A small sound classifier, trained from scratch: batches of 64.
Rows from block 3 of a small sound classifier, named by matrix and row number. Rows with one number belong to one neuron. Each number is 50 + 12 x the weight over its row's rms, rounded and kept within 0 to 99. All counts start at 0.
After each neuron's rows are labels from the 100 clips, of 14976, where the neuron reaches its highest value: "responds to" is what is common among them; "loudest" is the band of the loudest frequency at the time of the peak. Only what is clearly more common there than usual is listed. The data: single notes of musical instruments (NSynth). In brackets: how many of the 100, against the usual share in percent.
# fc1: second MLP up (model.blocks.3.mlp.fc1.weight, 1536x256), inputs 172-255
# fc2: second MLP down (model.blocks.3.mlp.fc2.weight, 256x1536, transposed), outputs 172-255

fc1.421:43 54 46 60 38 51 39 57 54 30 53 47 62 51 45 41 39 44 60 51 54 28 44 60 41 55 55 46 23 52 31 47 53 42 45 58 48 34 29 57 54 41 64 42 39 42 36 44 52 62 39 73 42 41 70 13 56 45 50 54 39 49 54 38 45 46 55 57 43 55 39 32 33 59 31 37 56 68 52 42 66 66 42 62
fc2.421:57 66 63 42 48 30 65 55 60 70 54 56 40 61 53 61 42 49 42 56 43 51 58 52 49 32 43 48 37 37 49 65 53 69 58 64 27 35 54 31 28 28 31 71 70 56 50 48 48 37 41 39 42 55 71 66 64 71 59 64 62 48 56 36 53 61 51 18 48 57 47 46 69 47 71 57 30 66 43 72 44 63 46 63
responds to: pitch class A# (50 vs 8.2); octave 2 (49 vs 14.6); note: A#2 (28 vs 1.1)
loudest: 250 to 500 Hz (46 vs 14.1)

fc1.46:46 46 29 28 46 42 52 50 77 33 42 41 39 59 32 47 37 42 40 44 51 18 57 52 42 37 36 39 24 39 38 41 28 55 58 37 13 41 32 42 39 36 49 66 81 37 25 46 47 45 39 23 39 42 64 46 37 60 40 46 63 52 63 50 30 29 48 34 49 63 26 42 54 33 42 36 43 58 44 58 53 72 28 55
fc2.46:50 76 24 48 62 51 45 27 64 61 38 45 41 70 24 55 55 50 43 48 62 41 62 53 56 54 53 42 36 44 56 26 63 49 68 46 47 42 55 46 36 65 26 61 65 41 25 19 36 44 43 53 23 37 75 43 45 56 33 49 62 52 50 68 30 69 32 61 30 60 34 58 33 43 32 55 51 69 50 67 69 86 37 49
responds to: pitch class A# (99 vs 8.2); note: A#6 (26 vs 0.7); octave 7 (25 vs 7.7)
loudest: 1000 to 2000 Hz (31 vs 11.5); 2000 to 4000 Hz (27 vs 8.2)

fc1.724:40 69 38 62 47 52 45 73 48 39 51 39 31 42 76 53 50 53 28 55 57 54 49 45 30 50 32 71 46 44 61 60 52 62 72 48 72 60 30 46 56 62 68 55 39 44 43 38 69 38 24 53 52 51 59 45 28 54 52 43 50 78 54 51 37 51 48 45 48 27 57 58 62 57 72 47 45 54 47 58 65 46 47 54
fc2.724:54 31 34 54 58 46 68 34 58 45 34 25 50 64 38 66 29 51 49 56 37 53 45 42 64 22 50 51 41 65 42 29 41 42 28 73 43 45 44 69 66 39 60 41 46 66 55 45 38 43 61 65 40 26 42 64 51 57 52 28 66 65 35 24 55 56 56 46 50 57 35 34 31 48 43 27 47 36 49 46 44 54 56 53
responds to: octave 4 (53 vs 17.2); pitch class D# (35 vs 7.9)
loudest: 250 to 500 Hz (56 vs 14.1)

fc1.428:43 47 43 32 50 25 50 45 64 58 43 35 43 67 51 47 43 42 46 37 46 29 69 52 36 46 54 59 38 49 37 53 26 56 67 42 03 32 40 59 35 30 59 60 69 44 51 47 51 53 39 24 25 38 66 42 35 60 46 38 55 65 58 48 23 38 39 53 38 59 32 50 62 48 49 44 50 54 51 59 41 74 46 54
fc2.428:53 77 27 43 62 41 41 24 67 69 39 48 36 71 28 52 42 49 50 52 62 49 67 60 59 47 61 43 36 51 55 38 49 52 66 42 44 42 49 53 32 45 39 63 70 47 36 11 55 52 55 45 07 37 68 44 40 55 33 58 55 69 46 62 38 52 34 67 25 55 43 73 35 49 32 72 51 64 54 70 62 80 48 50
responds to: pitch class F (90 vs 8); instrument family: organ (33 vs 11.7); note: F5 (30 vs 1.3)
loudest: 1000 to 2000 Hz (28 vs 11.5)

fc1.186:40 37 49 45 30 24 46 47 58 50 60 50 45 49 50 36 64 23 38 52 57 52 63 48 45 27 46 47 30 51 44 46 51 59 40 35 26 36 54 51 35 58 48 61 60 22 45 58 58 28 43 64 44 55 71 31 48 39 31 42 49 58 58 50 31 47 62 56 64 76 48 44 43 41 35 34 53 50 49 69 54 66 31 55
fc2.186:59 85 45 44 59 55 37 48 47 59 45 65 36 59 32 53 48 58 52 61 52 58 58 48 53 34 51 38 42 36 52 51 74 63 67 46 47 50 71 44 20 44 39 63 62 49 23 23 43 42 44 42 19 53 72 63 60 60 43 73 51 26 52 52 53 70 35 32 35 46 43 50 59 52 63 62 43 71 48 52 51 55 41 47
responds to: pitch class A# (78 vs 8.2); octave 7 (31 vs 7.7); note: A#7 (29 vs 0.6)
loudest: 2000 to 4000 Hz (32 vs 8.2)

fc1.605:38 55 35 61 41 50 85 50 37 53 40 60 56 37 61 49 59 63 16 70 35 59 53 46 65 52 40 43 52 64 60 40 38 52 48 41 36 47 44 42 60 46 43 66 56 44 56 68 51 50 50 48 68 45 47 60 41 51 60 47 47 41 48 47 36 41 74 53 43 53 52 57 48 53 52 49 41 57 54 60 37 57 44 63
fc2.605:38 37 50 38 58 44 35 15 62 37 57 63 61 49 59 56 45 43 25 35 74 44 43 33 40 54 51 48 45 57 57 45 53 42 67 47 54 59 58 54 54 55 66 52 50 53 43 49 52 37 57 43 46 52 26 58 54 50 49 52 57 52 44 58 60 47 40 42 78 54 60 61 45 33 54 57 48 46 60 41 68 63 43 61
responds to: acoustic (77 vs 32.3); string (32 vs 6.1)
loudest: 1000 to 2000 Hz (29 vs 11.5); 2000 to 4000 Hz (28 vs 8.2)

fc1.219:31 57 41 49 63 55 38 68 60 41 50 33 63 52 47 62 61 46 58 50 57 47 66 76 52 65 57 48 27 67 47 57 56 70 42 46 49 64 12 59 48 52 56 67 46 65 26 45 64 41 42 35 28 66 70 25 48 55 46 36 69 40 53 65 29 36 50 55 57 61 63 51 49 50 64 30 58 64 65 41 48 42 52 54
fc2.219:56 58 51 55 50 46 52 49 54 52 56 47 67 46 69 50 30 57 50 56 54 52 44 41 63 43 45 73 32 59 63 41 58 46 60 61 52 36 55 48 57 52 52 30 71 43 58 55 28 44 58 54 40 35 38 76 35 47 28 58 81 75 44 37 59 48 47 66 58 57 51 69 54 46 54 41 47 53 58 53 69 52 62 65
responds to: pitch class A# (74 vs 8.2); octave 7 (48 vs 7.7); note: A#7 (35 vs 0.6)
loudest: 2000 to 4000 Hz (49 vs 8.2); 1000 to 2000 Hz (28 vs 11.5)

fc1.177:51 39 46 62 26 61 27 48 11 32 52 51 44 50 52 53 63 43 45 56 45 54 43 47 44 52 58 38 38 61 48 42 57 38 46 52 76 72 53 63 70 56 31 36 36 46 36 42 45 55 34 81 68 61 43 30 44 44 50 17 40 38 47 40 33 52 41 72 58 25 56 34 28 64 31 47 59 49 50 61 54 48 66 29
fc2.177:60 69 16 66 56 73 43 34 52 28 30 44 56 74 28 47 50 50 40 51 65 55 24 52 55 66 50 38 30 58 46 29 43 31 60 44 57 59 37 73 66 70 44 61 42 57 37 27 51 49 52 64 48 59 36 48 38 49 54 38 41 48 47 67 44 41 46 60 58 45 53 43 57 52 39 68 53 66 73 55 48 61 47 45
responds to: pitch class C# (97 vs 8.4); note: C#5 (77 vs 1.4)
loudest: 500 to 1000 Hz (58 vs 11.4)

fc1.61:51 60 92 46 51 47 58 39 42 71 49 46 39 61 52 51 56 36 50 35 56 41 69 45 24 44 55 60 27 37 31 43 57 67 34 43 29 49 41 48 55 38 57 53 64 40 59 63 36 48 39 55 55 35 63 35 37 53 52 50 38 68 65 63 50 53 49 53 50 61 41 45 41 37 39 39 70 32 39 50 41 15 53 25
fc2.61:50 55 48 42 56 50 52 41 65 61 64 60 47 38 58 54 54 60 40 54 47 65 55 48 49 39 61 34 50 47 59 45 52 51 56 42 46 43 42 47 47 29 45 35 50 53 43 27 64 40 69 39 27 45 38 56 45 46 42 63 66 68 36 47 38 54 29 46 51 53 57 60 26 41 42 52 37 53 54 44 61 86 47 54
responds to: pitch class F (97 vs 8); octave 7 (33 vs 7.7); note: F7 (33 vs 0.7)
loudest: 2000 to 4000 Hz (42 vs 8.2)

fc1.303:51 51 50 56 50 45 57 45 48 42 64 46 49 55 48 68 56 43 41 61 47 65 52 65 45 70 48 36 49 60 44 35 54 41 58 51 53 50 51 46 44 69 50 49 60 61 63 61 49 52 46 49 47 51 35 63 55 37 35 38 53 53 35 50 45 49 44 70 43 43 71 42 45 41 50 49 57 47 59 34 68 55 45 46
fc2.303:61 47 60 58 59 66 54 72 57 54 39 60 61 36 49 57 54 77 72 50 57 57 62 48 61 41 55 87 65 63 47 57 34 54 53 44 43 57 65 59 71 51 58 68 39 70 64 53 61 61 68 50 66 65 68 52 76 57 75 63 47 58 60 50 55 71 77 55 59 45 63 51 65 64 75 67 47 54 67 69 45 56 57 60
responds to: acoustic (69 vs 32.3); vocal (37 vs 4.8)
loudest: 250 to 500 Hz (33 vs 14.1)

fc1.227:54 43 54 67 40 53 09 41 36 50 33 40 47 44 32 42 62 40 26 44 41 47 44 61 59 44 50 32 40 46 54 36 59 44 59 42 31 72 48 61 80 57 51 31 47 33 34 36 55 44 29 65 68 32 44 49 60 29 51 34 40 53 43 40 45 46 39 40 62 22 50 30 44 60 35 47 64 48 53 41 34 49 54 24
fc2.227:63 60 44 63 59 85 41 31 41 24 46 47 45 64 24 58 55 42 35 43 50 37 34 61 62 52 43 44 31 59 52 31 59 47 58 42 32 85 41 70 74 57 39 59 36 43 43 36 59 38 39 66 67 40 36 40 50 43 46 31 44 73 35 49 37 53 82 69 64 51 55 39 41 47 37 65 51 66 61 58 41 45 43 29
responds to: pitch class C# (100 vs 8.4); note: C#3 (86 vs 1.3)
loudest: 250 to 500 Hz (64 vs 14.1)

fc1.711:37 46 66 38 39 45 62 43 50 72 47 64 57 64 48 55 68 47 43 47 49 66 56 49 68 61 54 33 46 49 63 45 52 62 39 70 36 45 40 45 50 55 52 70 46 59 56 32 41 35 42 61 47 61 63 22 68 36 51 50 45 52 67 46 47 58 43 63 51 57 69 39 48 49 64 37 53 42 45 47 39 56 51 48
fc2.711:42 40 31 47 57 37 49 47 38 60 47 54 39 24 71 51 44 62 48 35 39 44 44 46 49 41 43 74 52 49 53 40 47 51 34 32 66 48 54 43 48 39 31 45 63 53 68 44 41 48 75 42 38 40 61 61 59 52 43 72 62 53 45 38 56 58 37 36 57 47 52 56 65 55 59 48 53 58 62 44 66 54 45 69
responds to: octave 4 (60 vs 17.2); mallet (45 vs 10.8); pitch class: B (27 vs 8.8)
loudest: 250 to 500 Hz (59 vs 14.1)

fc1.482:39 46 66 32 38 60 48 64 35 55 59 59 30 41 52 59 61 71 41 65 53 56 33 48 55 54 41 59 38 49 52 54 55 58 50 58 46 63 44 43 62 41 34 61 40 51 55 30 38 53 60 63 57 69 33 38 62 49 39 36 24 58 49 41 48 39 30 42 63 63 54 77 55 42 60 30 56 43 42 51 58 47 74 56
fc2.482:66 51 43 56 52 54 56 45 62 64 67 56 58 49 58 71 42 63 51 38 50 50 45 37 42 44 50 44 55 63 51 55 48 34 35 42 57 46 59 56 45 41 60 54 25 60 49 57 58 25 74 46 44 57 42 66 78 60 56 44 47 47 27 72 78 63 62 48 45 52 74 53 58 51 55 65 51 74 57 54 54 51 25 52
responds to: octave 4 (38 vs 17.2)
loudest: 250 to 500 Hz (43 vs 14.1); 500 to 1000 Hz (32 vs 11.4)

fc1.167:43 41 57 37 52 21 38 64 56 46 58 35 43 52 56 24 40 60 32 48 50 53 58 47 55 50 54 48 24 35 62 41 49 53 63 42 40 33 53 48 68 62 62 41 38 49 33 54 38 47 49 65 26 41 56 41 50 34 45 55 27 40 50 62 50 46 47 52 50 52 53 44 62 60 45 59 58 51 46 53 58 33 55 51
fc2.167:44 38 53 49 49 77 40 39 38 37 36 50 38 49 37 52 67 49 43 52 35 52 39 43 54 35 42 29 50 53 48 38 67 55 36 59 45 78 56 71 54 39 31 44 36 51 32 50 60 48 43 58 71 57 27 61 63 55 72 49 42 49 54 25 37 65 59 41 67 42 63 28 33 42 49 44 33 58 52 30 30 39 50 28
responds to: octave 4 (54 vs 17.2); pitch class C (31 vs 9); instrument family: mallet (31 vs 10.8)
loudest: 250 to 500 Hz (47 vs 14.1)

fc1.418:36 38 61 50 46 42 18 59 60 53 55 45 48 24 44 43 53 44 34 43 57 36 61 49 47 41 47 47 44 40 54 52 53 45 57 38 49 32 62 31 43 49 52 52 32 46 45 37 36 39 45 51 30 47 57 38 53 49 38 62 45 28 56 45 44 58 35 36 40 38 56 37 50 58 27 30 37 47 33 35 30 34 55 32
fc2.418:56 69 50 55 50 63 58 64 53 60 56 74 39 48 54 50 65 70 29 50 68 40 45 54 65 53 46 49 34 58 59 64 59 40 57 50 54 51 41 66 64 55 34 34 44 50 44 50 65 36 47 75 75 44 41 47 45 37 62 41 56 74 36 55 35 69 60 59 66 56 70 49 37 49 44 68 40 66 50 68 69 63 63 60
responds to: pitch class D# (99 vs 7.9); note: D#4 (58 vs 1.4)
loudest: 250 to 500 Hz (62 vs 14.1)

fc1.307:54 21 57 42 59 49 16 52 81 41 37 43 66 42 36 37 60 37 41 32 51 29 55 63 39 55 57 39 33 55 59 46 49 47 51 41 45 53 44 68 60 50 71 39 41 39 48 50 50 48 41 57 48 39 39 28 64 45 34 48 44 45 44 49 44 48 45 45 49 14 42 53 45 71 33 44 60 44 47 26 34 26 69 09
fc2.307:39 60 44 66 49 56 44 63 70 42 37 55 52 45 46 55 26 62 25 58 45 57 29 64 72 43 23 47 27 36 57 52 35 35 70 43 56 36 30 45 53 69 54 79 45 51 47 52 40 45 47 66 51 45 36 35 42 53 48 36 60 47 44 41 60 25 44 39 48 39 42 50 62 54 50 52 31 59 49 46 43 52 62 58
responds to: pitch class D# (98 vs 7.9); note: D#3 (84 vs 1.3)
loudest: 250 to 500 Hz (32 vs 14.1)

fc1.13:36 68 40 21 29 78 36 53 69 40 44 67 40 42 57 43 60 59 82 28 48 49 49 57 59 41 73 69 54 55 36 44 27 30 37 26 49 75 64 51 55 56 51 52 39 67 55 58 41 53 35 58 53 57 64 40 50 48 44 50 62 55 48 41 44 60 76 58 51 45 53 54 72 66 56 55 50 37 48 50 37 41 43 35
fc2.13:45 45 41 67 47 32 66 42 61 46 62 63 81 67 60 68 35 48 61 47 58 49 63 49 53 51 42 68 37 67 59 61 77 44 60 68 65 67 50 50 57 36 46 44 84 49 48 45 77 53 67 59 48 49 44 57 62 62 59 49 73 59 41 48 67 63 53 55 63 57 77 73 31 47 51 35 55 40 50 43 65 72 55 68
responds to: octave 6 (31 vs 11.4)
loudest: 2000 to 4000 Hz (34 vs 8.2)

fc1.380:43 40 29 65 35 55 69 54 40 55 42 25 48 42 38 61 51 53 68 31 37 46 74 48 63 53 58 50 43 38 57 48 42 61 57 23 49 63 34 38 41 66 21 47 40 41 31 45 43 52 38 50 44 36 53 12 34 78 39 37 19 76 51 44 33 39 34 41 29 57 52 63 48 53 52 44 54 46 45 36 46 62 51 38
fc2.380:27 44 53 53 45 41 63 61 64 61 65 48 65 50 72 59 55 51 46 52 55 39 53 38 63 45 40 59 45 59 29 48 59 42 49 68 55 40 53 44 32 63 48 52 51 61 54 46 21 41 64 59 26 51 66 70 27 39 38 63 94 70 59 57 58 72 44 44 40 64 49 60 55 47 59 42 52 56 56 61 77 68 51 68
responds to: pitch class A# (77 vs 8.2); octave 5 (41 vs 15.9); note: A#5 (36 vs 1.1)
loudest: 2000 to 4000 Hz (33 vs 8.2); 1000 to 2000 Hz (30 vs 11.5)

fc1.31:53 39 68 42 38 39 45 40 35 66 58 36 40 53 50 37 70 41 63 30 40 36 76 50 36 39 54 61 46 58 47 48 39 65 40 41 34 30 71 49 31 26 68 38 63 41 58 43 42 54 43 40 37 28 68 44 55 33 38 68 35 69 54 51 40 56 51 48 48 54 36 53 47 49 50 49 63 33 32 63 44 32 43 35
fc2.31:49 62 56 49 53 40 42 48 54 81 57 62 26 43 51 47 57 54 46 48 56 50 61 60 55 43 68 44 48 43 61 60 52 52 49 40 49 40 56 52 35 26 51 40 64 46 51 28 51 46 57 46 20 36 46 53 47 42 32 65 25 60 36 43 49 53 61 54 19 52 56 72 34 50 44 66 56 52 51 61 60 64 56 47
responds to: pitch class F (92 vs 8); octave 5 (47 vs 15.9); note: F5 (45 vs 1.3)
loudest: 1000 to 2000 Hz (29 vs 11.5)

fc1.413:43 28 40 51 33 47 21 50 08 33 46 28 49 48 42 29 49 40 23 36 48 35 41 47 27 40 46 45 33 57 47 36 56 50 44 42 31 55 45 55 70 50 45 42 36 46 30 50 54 38 54 54 66 39 47 56 45 48 44 38 28 52 48 38 36 40 43 51 81 45 46 26 62 48 37 31 49 49 51 52 45 52 40 38
fc2.413:55 39 44 57 57 84 47 54 45 27 49 53 49 59 31 64 66 36 46 36 56 37 45 63 38 52 48 52 30 55 33 30 55 54 66 36 42 79 52 81 62 58 28 44 45 51 52 53 57 51 28 61 83 53 34 44 53 39 57 32 45 63 47 45 13 70 78 61 72 52 58 35 45 55 52 54 58 55 54 65 50 42 41 24
responds to: pitch class C# (100 vs 8.4); note: C#3 (76 vs 1.3)
loudest: 250 to 500 Hz (59 vs 14.1)

fc1.172:42 25 43 57 43 55 28 55 23 43 34 27 59 57 38 33 58 33 41 30 49 38 45 46 44 45 46 48 37 60 39 22 52 57 50 41 34 54 49 51 64 52 40 33 50 36 42 38 65 48 33 59 73 28 29 49 41 46 39 25 47 53 60 41 21 35 32 56 64 36 37 30 41 57 43 37 53 42 49 56 33 54 40 32
fc2.172:65 62 42 57 64 88 52 47 47 19 45 52 49 62 26 67 56 38 39 46 51 43 32 57 50 52 41 43 33 59 45 33 51 53 67 39 43 93 45 76 72 51 30 58 35 60 41 43 57 45 46 59 73 56 27 47 44 49 60 32 53 65 42 42 27 61 68 55 77 56 68 32 48 52 47 58 46 60 57 52 46 44 48 32
responds to: pitch class C# (100 vs 8.4); note: C#3 (52 vs 1.3)
loudest: 250 to 500 Hz (57 vs 14.1)

fc1.694:55 60 72 46 39 49 37 57 57 51 44 51 53 44 57 69 49 47 48 40 59 40 59 57 42 55 60 37 54 47 60 68 50 61 56 44 59 45 45 32 39 56 50 50 46 31 41 47 47 48 32 43 53 49 46 25 55 59 36 46 50 75 35 64 31 49 51 45 75 35 66 58 60 43 55 70 34 58 31 61 47 60 69 58
fc2.694:43 35 31 50 50 45 58 52 63 43 59 61 48 56 67 56 58 55 42 65 39 56 40 41 72 53 67 53 42 59 45 47 60 54 45 68 47 54 71 57 65 55 65 39 43 67 62 58 49 58 64 59 57 68 45 68 43 57 68 55 70 60 55 35 62 61 59 48 56 52 68 48 35 55 50 20 54 50 66 44 64 65 61 54
responds to: octave 4 (65 vs 17.2); pitch class A (32 vs 9)
loudest: 250 to 500 Hz (67 vs 14.1)

fc1.16:51 48 73 34 48 58 50 60 50 63 59 58 36 53 69 51 68 41 58 61 40 30 54 43 29 63 52 63 38 44 42 53 56 39 55 42 07 40 53 46 51 58 51 61 62 54 36 43 47 45 42 43 64 38 50 37 35 70 32 35 20 57 43 50 42 46 42 58 67 52 49 45 47 51 40 62 69 41 41 47 56 44 44 46
fc2.16:33 50 32 48 70 41 55 44 55 46 44 47 51 61 35 59 61 66 69 56 59 58 62 50 58 43 56 51 53 70 39 59 47 69 59 51 77 63 57 59 45 32 68 41 44 71 58 35 60 55 82 56 57 66 55 60 51 62 61 79 80 64 62 44 60 58 48 60 53 67 54 50 47 54 65 50 41 55 49 50 66 71 49 67
responds to: pitch class F (76 vs 8); octave 7 (54 vs 7.7); note: F7 (53 vs 0.7)
loudest: 2000 to 4000 Hz (57 vs 8.2)

fc1.340:53 37 58 71 35 53 19 45 34 52 36 37 41 47 41 45 52 47 34 39 50 45 33 59 53 45 43 39 41 53 56 44 52 56 37 33 29 76 45 58 67 50 68 42 32 31 37 46 48 52 35 65 66 40 47 31 60 28 57 43 29 42 37 37 53 44 35 46 67 14 20 36 42 49 30 37 56 42 49 62 33 29 45 20
fc2.340:61 73 42 61 55 69 48 39 56 26 38 49 37 74 27 52 45 52 28 53 58 53 34 59 75 43 33 35 37 49 60 34 48 52 63 50 29 72 35 70 68 65 37 73 44 41 42 35 54 45 42 70 56 36 42 44 39 44 47 31 42 68 31 57 53 40 73 57 47 43 55 49 46 43 44 63 52 72 57 58 33 55 55 41
responds to: pitch class C# (89 vs 8.4); note: C#3 (82 vs 1.3)
loudest: 250 to 500 Hz (59 vs 14.1)

fc1.501:50 50 63 46 43 48 69 41 48 56 48 39 31 49 50 37 50 43 56 50 39 49 67 46 41 41 48 41 30 35 32 61 41 40 38 39 27 57 39 54 67 35 59 75 46 34 71 42 40 44 53 53 41 33 49 46 39 48 64 49 29 65 49 68 27 34 60 56 52 57 55 60 62 42 48 51 40 42 46 41 30 01 63 33
fc2.501:61 43 49 39 42 52 50 57 63 49 65 73 66 46 53 53 53 67 27 51 42 55 50 55 59 53 55 47 45 44 48 49 40 39 64 46 45 61 47 49 41 50 35 46 47 58 45 53 54 45 50 49 41 52 21 57 49 57 26 31 68 72 33 58 43 47 34 36 62 50 70 53 41 57 48 44 51 48 63 39 81 78 49 57
responds to: pitch class F (97 vs 8); note: F3 (54 vs 1.5); note: F4 (38 vs 1.4)
loudest: 250 to 500 Hz (53 vs 14.1)

fc1.561:45 28 35 41 49 50 41 70 69 29 43 31 55 46 41 49 49 41 23 43 46 35 46 52 51 34 35 52 45 32 48 31 36 39 62 25 42 34 45 50 29 47 43 38 68 47 13 42 49 40 45 51 43 42 41 40 48 45 43 45 59 46 43 31 28 44 31 39 58 62 36 50 41 62 47 36 29 34 31 35 35 50 69 45
fc2.561:47 50 35 56 51 56 43 72 73 52 60 64 51 44 48 60 61 80 26 52 69 61 38 59 60 52 47 44 48 45 55 52 30 39 72 51 69 22 38 58 51 64 38 44 42 62 50 52 44 45 55 70 44 55 40 48 54 47 61 42 75 45 38 53 39 60 30 42 55 49 59 52 42 51 49 45 30 48 61 56 73 62 64 62
responds to: pitch class D# (100 vs 7.9); note: D#4 (48 vs 1.4)
loudest: 500 to 1000 Hz (31 vs 11.4); 1000 to 2000 Hz (31 vs 11.5)

fc1.273:37 36 62 40 44 29 33 62 50 51 46 42 54 42 53 57 40 49 46 34 49 46 46 53 51 30 34 51 49 38 49 44 48 53 65 36 43 37 48 43 38 39 55 60 40 56 43 40 44 43 57 59 29 46 57 50 49 56 38 77 65 36 59 26 38 54 41 38 46 65 47 55 47 64 47 28 12 59 44 36 56 42 59 53
fc2.273:56 51 56 43 58 68 39 72 56 54 60 70 53 32 62 43 72 64 29 59 60 56 36 51 61 64 62 30 38 49 63 73 40 44 71 44 71 31 53 55 65 61 39 40 35 57 46 63 47 41 55 68 60 67 32 61 56 37 64 46 49 37 44 54 44 57 38 41 81 41 65 51 52 59 40 54 40 56 53 52 56 39 58 53
responds to: pitch class D# (100 vs 7.9); note: D#5 (52 vs 1.3)
loudest: 1000 to 2000 Hz (41 vs 11.5); 500 to 1000 Hz (38 vs 11.4)

fc1.279:43 53 31 43 42 48 50 49 78 35 45 46 54 57 30 53 40 38 44 43 49 32 42 48 42 35 33 47 14 45 51 37 32 52 50 37 29 55 31 52 52 64 44 81 62 43 35 47 42 48 41 40 41 57 64 22 44 64 33 37 62 57 52 33 35 38 47 53 33 47 27 53 63 32 27 54 45 64 35 60 41 88 53 50
fc2.279:61 41 63 37 57 24 60 48 67 67 50 49 65 63 39 64 51 48 51 47 57 41 77 48 57 47 51 54 47 44 45 36 53 56 63 66 32 42 55 31 26 50 35 43 77 40 41 30 41 61 40 35 39 28 72 58 51 42 37 43 73 58 37 68 51 61 26 34 38 44 35 48 38 45 43 43 47 53 38 58 62 75 39 48
responds to: pitch class A# (100 vs 8.2); note: A#5 (35 vs 1.1); note: A#3 (29 vs 1.4)
loudest: 2000 to 4000 Hz (27 vs 8.2)

fc1.30:39 49 36 32 48 34 38 58 71 31 44 40 48 54 42 47 36 43 22 39 52 39 44 53 50 37 40 38 35 36 43 37 39 60 71 40 11 37 42 35 22 39 36 67 70 49 21 44 44 43 46 18 49 37 70 43 40 60 42 46 70 41 57 39 32 39 40 37 44 75 36 50 52 48 48 39 21 56 33 64 40 77 40 58
fc2.30:50 70 25 44 55 54 40 45 70 49 37 53 60 64 28 54 53 59 35 57 58 56 54 53 61 57 45 36 37 39 57 29 49 45 75 53 57 29 42 37 34 76 30 64 55 49 24 26 30 40 46 59 26 43 64 42 53 52 41 46 69 31 49 65 39 58 13 40 49 42 40 51 34 45 32 44 36 65 52 54 71 76 43 51
responds to: pitch class A# (100 vs 8.2); note: A#6 (28 vs 0.7); note: A#2 (27 vs 1.1)
loudest: 1000 to 2000 Hz (29 vs 11.5)

fc1.717:50 37 49 50 43 27 74 58 49 65 52 37 63 53 55 44 46 49 60 34 47 50 67 60 44 56 51 64 37 47 26 51 28 50 45 43 49 44 40 57 35 51 57 41 65 49 75 55 46 80 52 35 34 52 49 52 40 35 38 29 39 61 50 49 49 40 41 50 46 27 47 67 53 63 58 39 64 28 44 51 46 47 64 30
fc2.717:64 44 59 40 58 33 61 42 43 76 44 37 63 54 70 30 55 42 75 36 51 51 58 55 51 66 61 72 36 55 30 52 29 44 31 54 43 40 49 58 41 47 54 45 62 58 74 40 46 78 63 38 32 54 48 67 42 28 40 46 27 54 51 57 65 38 45 54 45 39 51 64 55 56 61 62 81 44 54 51 34 48 60 39
responds to: pitch class F (59 vs 8); pitch class E (39 vs 8.2)
loudest: 500 to 1000 Hz (35 vs 11.4)

fc1.51:45 45 57 56 40 45 53 60 63 60 37 69 60 68 46 44 65 38 40 47 49 41 57 59 39 64 62 56 45 74 64 49 57 62 57 55 48 66 62 27 53 58 39 54 45 28 35 38 67 30 42 38 56 53 46 40 55 57 36 75 49 64 56 29 54 38 56 62 49 57 55 53 44 66 72 43 39 56 54 52 45 36 51 52
fc2.51:46 38 31 48 25 34 66 62 64 50 67 60 54 50 74 52 36 57 52 52 51 50 43 45 65 48 58 51 37 44 47 53 42 50 27 69 52 41 78 64 69 40 47 32 48 57 60 58 32 69 54 61 23 52 48 56 37 50 70 35 39 67 56 54 47 62 55 55 65 63 74 57 50 48 60 27 46 35 58 52 63 65 52 54
responds to: octave 4 (55 vs 17.2)
loudest: 250 to 500 Hz (66 vs 14.1)

fc1.630:50 40 51 58 30 58 28 46 22 40 37 39 53 52 31 37 56 46 24 50 49 49 35 60 49 55 46 45 32 60 53 35 62 48 51 50 36 61 41 63 72 61 45 46 45 30 45 42 40 33 24 68 79 38 43 43 47 33 44 23 33 48 53 46 38 41 38 53 63 24 38 29 32 44 43 38 51 56 51 53 32 40 47 16
fc2.630:63 66 42 69 61 82 45 36 47 27 38 46 44 64 23 57 50 46 31 49 51 45 31 54 62 53 41 39 36 55 50 30 49 43 66 42 40 82 39 69 74 58 39 68 33 48 42 30 57 40 48 68 61 46 27 47 42 49 52 31 40 63 46 43 42 47 66 63 65 47 56 38 55 47 34 58 48 66 65 54 38 50 44 34
responds to: pitch class C# (100 vs 8.4); note: C#4 (49 vs 1.5)
loudest: 250 to 500 Hz (49 vs 14.1); 500 to 1000 Hz (29 vs 11.4)

fc1.620:43 45 28 31 39 47 38 52 35 19 47 41 60 58 52 46 59 48 30 48 49 54 48 52 49 32 50 53 15 42 63 55 51 45 51 50 38 59 39 50 71 50 57 46 52 53 57 52 43 58 51 85 51 48 48 46 41 40 37 44 19 38 46 47 42 35 62 42 77 42 53 35 68 65 45 38 51 30 49 64 56 40 44 49
fc2.620:30 41 34 59 56 73 32 33 37 52 46 52 41 60 36 57 65 59 23 40 76 48 41 58 53 43 42 45 42 52 43 41 48 48 66 36 61 38 42 79 55 60 59 58 28 49 40 33 53 37 49 56 48 42 41 52 75 43 76 41 53 48 49 55 46 45 51 50 59 45 55 55 45 43 46 49 40 80 65 63 62 62 50 43
responds to: pitch class C# (93 vs 8.4); note: C#4 (47 vs 1.5)
loudest: 500 to 1000 Hz (53 vs 11.4); 250 to 500 Hz (39 vs 14.1)